python train.py --arch="wide_resnet" --model="image embedding model" --train_examples=90422 --embedding_dim=128 --avg_pool_shortcut=false --widths=[128, 256, 512] --optimizer="muon" --epochs=16.4 --final_lr_fraction=0.1
Rows from block 4, named by matrix and row number. Rows with one number belong to one channel. Each number is 128 + 32 x the weight over the matrix's rms, rounded and kept within 0 to 255. All counts start at 0. Numbers have three digits each.
# convs0: first 3x3 conv (model.blocks.4.convs.0.weight, 256x256x3x3), inputs 140-149, a 3x3 kernel for each
# convs1: second 3x3 conv (model.blocks.4.convs.1.weight, 256x256x3x3, transposed), outputs 140-149, a 3x3 kernel for each
convs0.24:150123119106124139155132144094132141128091117179152117180108142074161120080103145143102127129162158124127088117106141088122151118110159176116083109097095140116113124119106109114149143172080165131149064124121155109139117155202211134111008185195100145140094112138079118067
convs0.25:142141147154146123145125146125193122109144112119127137141149080130088119169095143168045073138202064017197155146081072120160102088134119140124097144098117132127114126151151106112125189142112115142090124162119167111118083039126146152153146172146072169135061177195081126146
convs0.26:132134170123150144148117121192115157164101096166106109151156161094148157079108154142118086164172134202158122139100184124113137119086110156144133131133125116131140135134114159083057113175100109143139097136089109093023127087103146104121136077094136139147147142133108098077
convs0.27:143120142169172147138110128084153139066136138109098070083109082144130109119084086146088088125120124093140167105087116102115085138123099167147140158129112156125120156141183124182222087125072090131176079068140140100144120119124126102146149110143088135127119129174136130123
convs0.28:149166133104150150156138153155172089066147190177068154134128113090094082118131088162141114102151147128154131164089164133102114182097069179158113172144142176168201150161114133116131076105147082117143119129162149109071098103148123121080085125151111190076094169131094137099
convs0.29:115164138139163116150153100175116145145137099173157199174122142172145178177091147135148190143091141118102176164135133163122123140106146170108091152112104159142129146096168136122125152115170116095120058121106067086124121121093135131051140094133124065084137109082147125140
convs0.30:141112105157114102145119121101177123103151148096186167110081169109089122091093173141190161118117080118166098132128112134127137110161192155152187139126163146107164124139121129128095125115124148137199141129194178140170151139189076202107057174193097147161115157146083156131
convs0.31:117123124116112110111112114110066118134136085158138040139125137141156107119183048166070117163147121162073070081134111125089099125121111135145127171178119183182093111082109102143144097155122115150151094163070123194141114103146101074208055227140140117110098155149179122092
convs0.32:177105103166130100129127125138147121128136113147155154102139214133117199125140173114133113139188133116155210141146142114144152115155155100089118131110101127129117138131111121151120137151127129114121136101126141116114136101093137123146117109139123156111083129155142111105
convs0.33:134168121117167164141194175151158102130178136048170113073106084093126116091156102107115102139120150137106126111106161078167146095105110154148142120115134143141122168165109104162156101157098143147086134142131116152138178144048080161118157116161144096117125157126096093127
convs0.34:089099098166173168142138152078130136129149161135116079134195234085111145070089116103106101148072073202138132116157187105166188157084146159145136109089085069075080167192134180166166086065110111121148093059066139117058145195213088114135173058097115150110110125150039089066
convs0.35:157198168103124129132120118109206149067126138113107098147117168126148100108101043178178107094100037139142108145160174115118124096093082172173150139136140157140148080186147088122072116145135166134165074089074141145124132096130127118114143119110136141110107108116110139105
convs0.36:100111112110119113118131130110118075089138109097125164059125092026104121048133136095139158092127110142099074074162230102160191083157181160115098136107090124097086117124087100151108110104148153087134167107087137137079129139146100149132125155088180144120210131110193129136
convs0.37:137097130146160097121108114198128129111142110124063120129107159133121181197137152103119079151158075147147128119100175124198098079106121150117110142139094132167123107170149098150088081136132160166075076134179144134111105097123140090048142149157096081065165108086116083076
convs0.38:166174140149175130118131110132073155138122159131132129133118057127102087163121070138083108136131119117118085096149126106136141108134120063069106050094137092123137131154116121177199141114127087081136103096114075074098120147208132107121145093119141162102111113137172112144
convs0.39:148145124151117137139144130074144130131125158113117146106125175101119126097112133121137120133120073148165101115097174104091156108122119151172183116119156142110121122110138114129155143129153139176161122127155068072103123101147102101074187199079108159150149160114170115119
convs0.40:136137109143132152138120130124144152141086107109132119114172152110113137109150138089161072006122190255000172115159112082111180213082089151116129145134119111109108115101171159119107108138132155093123180132104109135102083108075106184156157066084092142115164030134200166114
convs0.41:115139156174163235177218235145106115131099179129156181041092070069101097094117083101136078084161089102113115120128091103159092104162161155097080126092081088090102077125126127103164143153173119125129132127084149079091075089131130155142088097152105145138102132128095107106
convs0.42:111163119119175123130135093065171110081154096155077083167131123127138114106096120101130132099122143113157143105112138117124085102119136124147160119156154174171122118174189066145059085135113204141130089109111145076068106112082059171165126111081123085154176142129168164137
convs0.43:141146162129143172065124109164169145129173155144162162098126137152148140119085126094152150097139119167126159158138142172123110084121049180176154128121097105085071103099100144128166071145167122117139119150119090141127099108060113121177194051161142136145097160111099103107
convs0.44:117141136178155129138115128078127121109091070131118156086094097136137092179162142092094070139153158137077126119111115084127084145137155148116114097124132128127153118167178125073065098085119098065138150139163129132104042116137186151105119124157089086139182166151163164084
convs0.45:117128091108134102134104093144155112090114104102103127135104053085090080082085144100085160133133137181131099113084121148144085174173140134147129127152144124138165093127104141147147158109127122131125122142089165106146145157068121155163128047149128140144132134108162179121
convs0.46:116109125114143135160148138123137159140202189130155127111114080114137161089133125123133155140135117121099087102144179127147149152144139145154190164159175152156149133103147147154142139159131108119141109154161156170171130139117093101081097101105116103108097101155163150177
convs0.47:130142132163129112154127137151131138109080082174153123118167096193135070069115067113095170050124083091122085118162073076124093077086113130140146142200127191195140151105118065169125153136137121110120090101113117130177150154145127097094119119133080122151091128161101165127
convs0.48:171146119176197078135151089166081140119164158134090147133160176102131150123134103066141148104110095138145127105199123081179128104123096091091161086071130087084123175112090083156097146093092104088144100068195087144195133182122110143136074166121133090119073094072103125144
convs0.49:140235215097174222049084134102185091123209197122160136108142121084093113122107118134149155121111118090123124117085084142130119111150126081082101126134099169184127164161121093179191152115112089113133099083098114096057098140191131107140122104108123152201060091106142098129
convs0.50:123111150118130156110105142140136133151160130145136090195137073148127082194169088089131160129138166111144188157120120176121134117076126147124096154119070161151057113112100120131125110094107100079136113066145115114148087157126131134080193179186111110129118130154136116098
convs0.51:135101102147124121134169138087159164132168134164112081125134143097075073061070133140180137150119110093130150116135109129147115132124122086123107117121127064097113141167212123150142080108167107129133133167136146077156101060099093135140134179151085100105103162123127136142
convs0.52:137139148126133157123145155138144133127154168111145139052073119059105124067109127127167141137150135157151149133148168099145139080123137091072069071067081044038056139100104152147170143163166102129111121104086167145116113134095121152098146121121115128135130149139142158157
convs0.53:102088130121105144115139136114080139087085086079140112137097147083085099077061078155095108175116131126127092131140174121095135134105125109104090133116100131101128142182118155071103162136143185123128171133128103122096162122047132085124154078082139135122109141144107134107
convs0.54:143108140134138131126106138146073112153059068142054146075090093104119112087124115147140157090065100115112069121146150101116158057121154059111172077088162113124137105036115100025104096041084133115124144121123119097084134126164140126177132151180123114118183128126129111141
convs0.55:117136088133126112158156125091121111119124154175159144152138111177158180117136178137132171118101119088088076122124110108099094162111099071096111074097119104110111114158123113176130153144165112143159125145129110097096134124159140170117145115101076092090087094075109098129
convs0.56:122114110146126072165125118073184165138148097092086164098153125122175122157107105127133195091101124153116134143164133163154129101050161136135148117155141112095125096107137146083097120145137126143130151142177070191110101190126214122177075121043103113122125160102136111129
convs0.57:105121147120113115095174120129128082134175097132163154138179152136100126098108108157096204076171146098145100141153086096087137111128177164145074190125082154127079124130091125168121123183128167091099095115176102137120134153082106170087131065051101156091130125101107127075
convs1.24:142113134155108139150142143096163145143115119147130181127094117148117149117140161099131116153176096167164156121116121118110107126124115132101116131137145152148098191152120102126147089107146084147136158114102090117114124143129115103178204071130090096210132069156180171110
convs1.25:140125127168147153151121154122140079095114140174090132161149143163161148138138163137203198140191195115105156105175103073133106125132113141133133118118122140128118106158199116078109108147121126043103178170106111144108156145146161162133142104113180128115222205118085207166
convs1.26:095096064164097108094130087132153121105155126117132145137131178104116164107141133127101111114084075069079108132102167128124150164147182132130129124115157117118156114121080134114105124060085141116129187149151113140144073107149099107115120060094095095150092027051137125098
convs1.27:136141115107163128129144166173160152126143101141170117176160130159139135126148162101107124119147096100094095155134162180154153168139131108119091061094107078084083104117155123131042138056115162107172195086136184144142097085189140144106151169115171135091181168123126151123
convs1.28:175098086130097103160105110063192091123095146060058180121159160183170190156218201050090112114183128070071143116101122130156173116179091154136134078174093143175159090119193150152132101092137125061126230103130128092153124159169119130112098112155133129170057177143121169134
convs1.29:143133144100118131097072142144126158115110136144129094115107100117121131135105125103115132130108118117108156136133147137151168124175196111123093127138097095130122128128118147129144152116126139107128149118155140156131114151150167160130113152108129138107142146133142153139
convs1.30:108111090116076108186155177151159160120119136114163138112127107121158126089157163138131141114153186145156166130132172097158163138151177190159107182163156164146154140097134131121118115167141161167135170162123182194167098098107127159094139128130093133100151113149103142112
convs1.31:164146116144101064127050107134093131075129080118182089135124073123093051107095112088123096041094101151096108176111155093156161155159186190182160159131158135146130116155130109160153177193127100103106144134155121121152165150111118096108172140135101120203122068123151127214
convs1.32:090101132059059111075041120100092101104094121133092119119091050155135094215167141133085074119137131103134152166182205135207255092198234162139149162159151103116147098087180144086127149155117137165117135121100144128114119125113140140072178152113061124158166166183123084088
convs1.33:132120120101132127171157168128167127140138123145123125167154145117154164133102105106120138109091125114135181103072077148106084182126146160178140105135168129095107182163104162109127122136126130151144100112090164154168117091125163139183101076097161148121124080091123109110
convs1.34:172163147103129152139138139176127090127128129127101097097092026110102089111130138140118139135080114184150161070034055133070017109123061177150162148152153157162180160145134142155074088125105172176158185173204210211145078028098154105060152142115139139172100100154128101155
convs1.35:121155098120140107161202135140110113143162142173152121136161179117105138125098153156177156175165124159170181126146112127087101093100088105103090110134078076078088129079092106103122140120114137157167098139125128139105127168108099083123132142065149164170151183164097054066
convs1.36:105141155107137159140150145118108112165081105148081129152145129159171148165151151096127102169158108194174105132103107166148120152180138121122109133152154195197155168108108108124109122116167143137175153151172120121167178127127130143152134160131156143206110095212153081195
convs1.37:143086139162149148140136137100138172127109152169123131100131088130164112102156112143179136153197122142144146118154127173130166104138159116096086157132123125138124149162124090116143142127103089130121114068103122159117088099124105105179132065157129106123161168186088114179
convs1.38:192155118183170099123142135133125140145136100121103076131134141142154157132163194137114117166155119167145125119115144149140175060090149131117093094127123094115126156139090173096101113100138109174188133165174170131157096087074129124143133117072113051095148124121110107101
convs1.39:103096088086092090067078111104177167121139129157164090108144094137092064132076061108170173138128175117100176134126194158117161098144174110127083169135106195200136072070093152121098125130182159139163163136165154237196189097105222099106172127046129179122093209184104099201
convs1.40:060150133138128132054141145108135119103135039059096144131164125076113135103115075123183102118145173111105094166144107147173157168178050138105143106061083087105100129141078119079138131109104089090139045166075091090106177062158100162134077197160113102152143127148176139215
convs1.41:175143136173165156200181174143138078136146082173196109099099103141158145133155163158126115144155161111162208103137130061116153105101156125126143110141119145124169164084147134115150133151111161157058148160115117132167124115109125102112138133173188125187161126091144136137
convs1.42:134125126067087083084097118138132144078184141087207122127107123129124148158111079119130127155126162197098117069118112094092128132154154135112093098157099104104128090093096125158174128135112116113073169154190111125092132133097073111154182129103155115114122108104110118160
convs1.43:106129161134097128113149127152164112119103093141149130109132150140145167079105082164149159133137142098121132133107118151095097134118133111102091101097087079086082169157153127138116100166141149149147156106183114120134161183128102148141131089138127114115141124159205148155
convs1.44:192133189193128109137090130121125129130090077077157121130163134143160166153191143087206172090152127159101083089146138120141139169136145125148139147146128143165182107116151094116109114132190128169197138112088106129167130073101129179212098098143105089128126086070112147074
convs1.45:144118114141094165118096187127126133105154138157146137149152138155141143108139146085113119133122181108141098141141135149126151140170121124182152127157176084125161122108175115119113184091210096064084131159135130127131178131137113111095149148180174104151095107141183159167
convs1.46:045111117105161101125138121142199165157176117109125103128135145144162155177193202197215133128187118087133140127178138110138158119137152128151126150099136175138168153188130155116077114106114171169138135170152144194188120128127172164141165173156061085102052101151086141185
convs1.47:142120171130115118105139178136107108185138170164130169133167139174152147164124134144155129114105151165091127118153169155155139160145146085086084108119101093105116139088175089135149143171089137102180101085136122144157120092126142070141154111129135150122113104111148147123
convs1.48:142107130101103124173112132074173094102161076118118176105060082140112098131071103118077140074158157075120122124138109122179142154154173133140144106101160077096110120156100132171125162131134101126159073133124083145127149102104108142158164170196086149173118157122107109107
convs1.49:150187143193225207174187242135146103139138120120089098119137119157143140181176134110132139139155143129164184120135131167159123195136136122102076143131114099104103181125144204157138102136141125105117143123114168154138059088112105074118133124113082113084159143189111132090
convs1.50:048070104075156128091146109116116163039129144064160131072082078118135104078097050178188135128165164156147128144134121137146123107139122173171166133153139060095073103092148075099137124158110118104118073130131077098128127134156161111159086102083109134154132141146109100182
convs1.51:124108104139108147171143090054154108122158136157104095105163188113162173105133131141079140102128165149120051101102089085136137133125156104142160102104120102115130142120128165131122135141081190156172168223198136107136115101170148152132027073112138177110127104125081079123
convs1.52:000019055047076082051069094116128081121129109146123107145152155130112123125126112064127146096115121123121121154130140115088120132123103116131143129167161110141134130162130149132152118158159133127091143104080135140099170107103154122103120119122162168139163171149152151135
convs1.53:129146109149133121172158144172126107132115118084134138132155150135129129115101104126178118126177168133142126105124134105133109197174105087119092123116111119152138072065125151135136094080166118159134077111114144129132225175125200157100187134112162172084099111112077094140
convs1.54:091088091103122144085157149108047169084087095123113085077128075063097073079124098155170179145138203103126168156162149161136098133111107120121100082143107090116107065110140111134115159161112103152129106148164116180215117145101128099111117111150125135151151155192123165167
convs1.55:149141099170136081121098111130142070116142103113093126145129133155121140122130158125103091178127120105112159097119141157153145121165104106169147124157165099120128116096156122139145098139114104105118113159130104114167152048047121076114137049088091109109119121152155187096
convs1.56:127149135145122119115106125103117223137134138153127135124120126140109147105152158136084142142094136179138145109124132137147152135135096102127166103122169127124151126158129080156159099194113120123146128143150158165114138132078136147095151157116100147194136098103101088097
convs1.57:153158141139101097146130140166109148123132126101106104182152160082094109095113106154075097164084101138179135106133146105154151117135150131124116128140128130115121120102080122114174110110126156107112147107104179063142185115165095112126109121185166154141077118151137073162