config = dict(
    model='image embedding model',
    translate=0.06,
    targets=['tissue'],
    stem='single',
    widths=[128, 256, 512],
    am_softmax_margin=0.2,
    optimizer='muon',
    learning_rate=0.0016,
    adamw_lr_other_params=0.0011,
    max_grad_norm=1.0,
    lr_schedule='wsd',
    adamw_weight_decay_other_params=0,
)
Rows from block 5 of a small image embedding model, named by matrix and row number. Rows with one number belong to one channel. Each number is 200 + 30 x the weight over its row's rms, rounded and kept within 0 to 999. All counts start at 0. After the name is the row's rms in percent of the matrix's.
After each channel's rows are labels from the 100 images, of 14976, where the channel reaches its highest value: "strongest on" is what is common among them. Only what is clearly more common there than usual is listed. The data: stained colorectal tissue patches (NCT-CRC-HE-100K).
# convs0: first 3x3 conv (model.blocks.5.convs.0.weight, 256x256x3x3, each kernel summed), inputs 0-85
# convs1: second 3x3 conv (model.blocks.5.convs.1.weight, 256x256x3x3, transposed, each kernel summed), outputs 0-85

convs0.52,142,186,159,204,200,194,158,162,211,212,195,226,202,199,169,194,218,222,172,178,229,255,150,171,174,192,151,177,182,206,198,167,201,163,142,224,186,185,112,167,169,215,123,176,168,195,226,169,168,126,181,178,209,141,240,191,180,181,204,296,212,213,216,227,168,176,204,183,181,246,194,165,169,215,186,173,281,200,223,200,183,177,162,160,196,146,192
convs1.52,143,226,225,226,207,243,235,233,191,176,176,185,145,201,186,210,225,162,182,216,174,126,181,248,210,212,217,202,255,217,193,194,178,220,194,173,252,194,204,238,182,167,217,175,199,146,137,203,182,220,205,233,222,225,173,172,213,215,234,215,185,193,189,203,173,180,198,205,171,232,161,213,207,195,148,207,242,239,151,204,238,219,190,230,199,164,150
strongest on: tissue: cancer-associated stroma

convs0.202,087,228,221,269,166,181,193,220,218,213,229,188,188,169,173,170,182,220,192,190,156,271,212,233,197,207,215,165,204,129,155,181,135,229,226,227,158,134,204,212,188,196,132,180,226,188,209,242,175,238,200,221,213,203,188,205,207,265,205,157,193,218,200,179,204,166,240,211,224,150,229,204,199,221,230,177,190,187,183,138,173,148,175,139,158,229,207
convs1.202,107,179,164,192,223,222,219,207,178,189,219,169,212,193,232,165,244,208,223,218,229,206,172,185,207,195,159,212,245,167,202,160,166,170,148,200,194,187,99,193,190,213,214,212,157,213,223,162,127,125,183,192,215,214,205,243,226,159,247,189,200,207,201,187,202,221,135,148,189,202,200,209,230,236,216,252,244,179,225,185,213,192,219,263,216,228,181
strongest on: tissue: adipose tissue

convs0.63,083,166,240,205,206,194,203,233,240,180,117,203,195,187,168,124,174,213,147,213,186,190,194,197,166,216,186,173,211,184,134,193,227,210,182,199,223,184,176,204,157,169,161,173,242,182,194,197,211,212,140,176,238,176,217,235,197,200,230,181,161,205,163,173,211,201,219,199,188,174,243,223,249,228,143,222,184,173,197,187,223,198,152,273,121,158,207
convs1.63,087,203,154,212,237,203,218,184,217,197,210,232,238,199,187,227,225,240,194,181,223,266,198,216,208,224,137,259,196,187,179,226,154,168,209,208,242,234,191,199,216,179,192,205,229,148,166,212,196,222,196,193,131,275,153,195,169,114,194,153,228,251,210,206,148,235,211,215,240,240,226,170,158,172,188,176,183,233,153,261,131,240,173,183,198,211,230
strongest on: tissue: mucus

convs0.234,077,192,168,229,182,203,174,235,191,225,146,214,250,208,179,185,251,182,205,238,216,169,195,205,157,170,178,178,229,184,178,228,165,152,247,213,197,204,252,240,210,185,206,177,237,149,175,178,207,281,148,232,208,111,208,191,210,256,228,189,189,229,187,222,172,184,206,246,212,170,171,215,139,238,271,246,236,221,185,185,161,221,224,163,197,190,201
convs1.234,101,221,209,198,223,173,216,192,202,172,127,222,168,139,198,187,202,176,173,169,208,178,185,200,229,198,171,158,206,177,265,195,216,195,161,237,168,245,133,196,245,184,252,202,154,193,209,226,242,101,195,200,231,241,193,182,154,189,186,171,205,190,152,182,215,208,181,239,168,236,183,165,246,169,186,178,172,201,201,163,233,214,171,171,150,131,155
strongest on: tissue: smooth muscle; tissue: cancer-associated stroma

convs0.40,100,201,248,225,248,221,184,216,183,177,174,224,165,182,228,149,214,218,183,210,192,195,199,168,231,198,175,226,244,193,183,180,224,172,188,171,214,163,209,172,223,204,120,223,185,233,141,193,174,231,160,140,210,137,234,167,192,196,198,163,173,185,183,162,198,216,245,235,159,152,226,94,222,172,225,145,217,213,214,174,186,199,138,114,182,206,205
convs1.40,089,181,149,178,226,227,181,222,178,215,220,219,224,163,190,249,219,242,178,202,140,220,201,201,245,201,224,206,190,180,184,166,196,221,225,193,219,150,245,190,157,212,181,196,209,181,201,159,235,216,176,237,197,242,166,219,202,180,195,180,223,183,235,185,228,177,155,201,166,276,190,205,199,145,184,226,256,175,162,234,221,201,204,251,209,184,194
strongest on: tissue: cancer-associated stroma

convs0.29,087,244,303,227,170,286,187,207,140,172,179,231,174,198,180,204,187,183,185,190,214,180,181,230,199,230,219,181,201,143,208,183,180,140,206,217,166,176,178,183,204,181,217,154,224,183,246,225,264,190,215,231,191,273,210,173,141,226,197,155,248,251,158,211,201,182,183,189,184,198,150,179,165,199,170,147,227,238,212,228,179,206,199,161,236,174,178
convs1.29,078,173,154,201,182,119,183,227,203,189,181,175,177,202,234,195,206,190,195,194,198,191,142,162,185,199,173,299,172,249,191,237,194,182,201,173,229,138,251,213,179,144,120,201,179,208,204,214,220,231,214,162,194,195,120,231,202,221,217,220,174,204,238,141,240,218,260,191,236,172,212,205,246,214,194,289,175,168,194,227,177,208,185,210,183,291,230
strongest on: tissue: smooth muscle

convs0.191,078,221,204,188,226,154,169,207,175,204,205,167,220,197,219,219,198,179,202,230,224,133,191,247,197,199,219,144,206,160,153,175,170,156,171,140,205,145,202,190,123,188,193,220,227,160,196,214,165,207,164,186,166,140,189,170,239,216,162,216,133,195,187,193,232,205,199,193,175,204,180,211,139,213,189,219,219,221,214,197,194,243,192,231,194,253,221
convs1.191,088,183,267,213,176,225,225,213,198,252,198,233,216,212,192,175,183,205,238,192,205,210,185,214,162,201,254,170,200,194,219,204,211,267,202,225,180,193,265,237,235,208,281,241,191,211,169,209,182,218,234,250,175,197,160,223,215,215,233,222,214,207,196,250,213,220,223,236,192,214,184,169,206,175,111,212,181,149,144,175,245,175,219,192,193,211,178
strongest on: tissue: mucus

convs0.166,097,260,175,230,210,188,240,216,216,187,216,177,251,203,163,203,200,240,206,219,223,175,226,251,156,174,183,158,174,184,187,208,183,224,169,242,236,106,198,192,191,166,169,186,219,258,191,204,204,214,160,231,208,185,222,194,201,183,182,186,154,211,150,234,216,171,253,238,212,175,179,193,156,232,215,228,232,155,154,174,178,187,188,235,200,205,221
convs1.166,107,215,229,163,205,191,227,187,233,157,142,175,202,203,187,163,240,220,187,178,187,195,196,195,186,221,202,186,192,206,224,174,216,205,177,173,209,203,203,174,195,222,207,226,210,226,228,181,192,213,181,268,233,176,181,209,206,218,222,173,217,173,150,207,179,225,187,172,200,223,223,223,242,199,255,164,176,218,204,209,268,247,141,251,188,195,278
strongest on: tissue: mucus; tissue: normal colon mucosa

convs0.122,142,214,229,212,178,186,200,174,167,217,209,195,202,141,197,198,252,222,226,178,185,191,200,204,174,198,209,177,164,186,178,199,228,204,227,200,173,158,148,187,176,167,182,184,174,205,184,193,137,147,155,188,194,159,188,169,138,167,193,152,122,223,219,174,244,270,158,143,170,134,217,231,189,224,178,255,126,161,211,180,173,199,145,230,121,222,196
convs1.122,137,210,327,193,203,199,219,197,191,193,215,182,178,234,202,166,264,201,180,252,228,221,210,216,172,235,212,203,207,199,214,198,231,227,140,231,207,188,205,261,207,231,154,214,210,203,187,194,199,249,239,227,211,241,221,186,170,204,183,223,248,202,185,214,225,200,199,153,186,214,194,205,297,215,174,163,209,206,201,171,231,197,254,154,210,228,206
strongest on: tissue: mucus

convs0.51,079,223,230,241,216,165,236,215,193,209,245,211,197,208,154,213,167,207,233,222,252,227,186,133,221,164,167,226,155,207,214,157,197,230,190,188,209,202,247,167,190,215,163,272,209,210,206,182,187,177,243,180,197,170,173,180,238,234,185,177,167,272,175,205,198,216,243,203,140,170,165,200,204,175,191,221,195,208,170,213,127,191,169,167,248,177,149
convs1.51,078,209,159,205,184,249,228,215,177,209,231,157,210,213,182,237,218,215,208,209,186,185,166,228,184,212,206,166,237,231,181,173,244,179,249,192,171,199,169,230,197,235,175,175,157,209,238,190,195,194,208,168,213,253,237,196,224,150,203,234,203,216,213,165,192,157,205,139,153,269,210,198,137,195,240,201,202,216,229,196,237,197,227,194,184,204,206
strongest on: tissue: adipose tissue

convs0.175,089,184,160,199,158,200,196,164,186,206,229,189,198,205,214,197,225,211,226,198,209,157,164,207,233,186,194,215,193,179,186,156,208,179,237,198,254,194,201,143,146,168,225,200,159,190,220,178,227,152,185,122,202,245,206,193,166,199,169,247,187,161,158,181,213,186,224,150,180,241,182,224,174,190,219,275,202,147,181,168,147,208,117,145,195,179,190
convs1.175,067,187,203,259,213,207,215,217,215,199,215,164,185,189,209,190,225,167,167,225,207,251,172,237,197,207,202,209,217,190,223,196,254,221,233,221,236,177,221,271,202,187,120,184,199,203,209,229,186,200,247,218,200,147,162,252,164,193,204,155,202,217,223,199,214,232,182,244,188,193,172,184,226,192,189,150,230,219,126,217,203,179,230,241,186,262,212
strongest on: tissue: mucus; tissue: tumour epithelium

convs0.215,106,189,240,237,209,180,168,186,167,190,197,214,177,204,205,259,106,227,186,147,193,182,210,207,166,162,244,205,142,170,246,220,256,223,235,186,210,106,204,208,205,212,153,216,211,247,206,210,195,198,176,197,189,171,153,155,175,193,168,164,166,198,181,223,149,212,218,170,182,87,174,249,207,228,136,217,223,165,205,196,218,119,186,235,185,283,214
convs1.215,113,193,177,210,196,233,215,173,147,198,230,225,223,254,216,113,242,228,171,193,221,208,199,219,168,225,194,219,204,235,172,241,221,215,244,168,186,216,232,214,174,247,218,263,223,213,155,201,151,289,233,232,238,228,192,247,200,226,198,219,218,184,223,214,239,229,199,227,181,234,201,217,184,286,233,129,171,230,158,166,166,233,201,141,193,112,211
strongest on: tissue: mucus; tissue: normal colon mucosa

convs0.127,086,220,237,207,208,212,212,245,168,195,212,203,163,226,151,140,165,207,173,211,237,145,206,192,196,205,113,210,234,131,193,191,189,197,201,207,207,176,157,203,148,176,150,183,259,170,213,242,224,194,192,169,247,181,180,210,283,236,245,200,218,206,224,165,160,186,192,241,197,232,193,191,256,218,200,154,262,237,166,235,182,236,208,244,183,205,227
convs1.127,117,228,198,218,188,158,158,193,239,189,138,205,162,184,192,224,175,185,252,203,190,224,186,181,175,173,197,160,230,217,210,230,149,191,176,197,206,221,273,176,192,216,254,239,192,220,196,178,214,263,197,261,187,277,210,212,169,188,140,221,189,200,187,225,170,234,198,115,222,172,217,176,186,183,227,248,188,166,196,155,126,254,197,150,184,223,226
strongest on: tissue: mucus

convs0.104,088,181,221,204,146,254,229,167,213,206,165,186,194,220,193,167,183,174,190,183,201,203,188,173,219,200,201,210,214,151,165,218,233,205,241,212,153,187,201,154,190,199,184,213,235,130,218,183,181,235,215,190,222,148,155,228,164,189,184,162,152,210,189,186,147,222,194,131,182,172,199,201,203,225,201,252,201,256,185,231,175,182,190,164,206,212,205
convs1.104,085,206,219,236,177,228,184,188,176,220,243,177,212,223,186,208,205,186,183,190,192,235,198,207,206,213,185,192,200,184,192,191,190,228,249,247,228,211,166,191,224,138,192,179,172,170,151,237,176,152,189,224,212,151,227,167,174,185,224,244,203,160,224,234,169,172,207,191,186,221,216,235,218,151,186,152,267,244,203,203,250,184,185,185,167,151,214
strongest on: tissue: cancer-associated stroma

convs0.86,080,123,163,184,190,214,195,163,190,216,137,212,168,215,177,200,191,196,238,137,219,190,184,151,196,179,246,184,138,132,179,191,202,178,100,172,227,181,230,174,193,169,162,198,212,186,213,154,200,189,149,178,209,183,213,148,184,198,157,234,209,197,207,208,212,187,169,223,150,152,122,236,183,200,205,222,210,226,191,202,153,227,205,133,180,205,204
convs1.86,071,223,213,207,228,209,171,202,172,126,210,212,151,213,212,244,224,216,192,183,206,219,198,218,208,186,206,226,253,195,190,198,203,228,243,206,185,230,208,161,205,176,193,194,169,194,200,266,160,217,168,193,195,131,183,245,156,200,133,176,200,192,170,203,198,230,229,207,161,315,218,193,226,202,157,264,224,212,152,195,261,225,245,225,186,197,145
strongest on: tissue: cancer-associated stroma

convs0.111,118,194,197,179,239,220,212,185,171,174,129,195,155,169,175,184,198,203,151,162,174,216,216,191,191,191,245,173,213,175,186,155,185,167,167,195,194,172,185,175,170,250,136,182,172,188,178,232,185,155,176,142,160,175,186,250,184,213,223,258,213,193,156,175,194,173,236,190,210,187,204,191,193,222,167,138,233,185,154,185,199,163,185,173,210,185,217
convs1.111,115,239,166,180,166,183,179,240,225,220,157,185,200,180,240,236,174,203,129,207,194,169,176,242,201,241,187,232,170,185,178,223,228,197,222,204,221,197,185,184,249,209,247,189,216,217,140,205,178,221,204,205,220,236,201,176,212,186,246,174,182,217,232,177,163,202,213,214,216,191,185,211,214,168,195,222,220,234,211,224,233,244,227,187,175,134,215
strongest on: tissue: cancer-associated stroma

convs0.158,076,199,185,203,213,191,163,166,232,241,209,191,149,162,157,204,184,195,187,188,155,170,175,218,204,221,181,234,205,163,188,199,189,198,188,215,152,185,194,206,218,183,168,219,225,219,214,201,204,198,244,192,183,165,227,207,188,243,183,168,169,174,262,182,232,214,225,169,202,191,227,185,158,154,221,245,239,249,188,186,200,180,183,200,224,218,176
convs1.158,085,222,256,203,206,177,245,233,156,247,180,205,162,218,225,173,259,210,163,201,200,207,147,182,207,205,191,226,153,209,156,193,222,207,181,193,219,212,138,195,236,237,197,181,147,204,181,177,249,218,163,230,223,220,220,229,190,243,202,228,225,208,121,237,231,212,228,202,198,222,220,193,251,202,217,251,225,204,207,146,260,188,149,184,146,174,185
strongest on: tissue: cancer-associated stroma; tissue: adipose tissue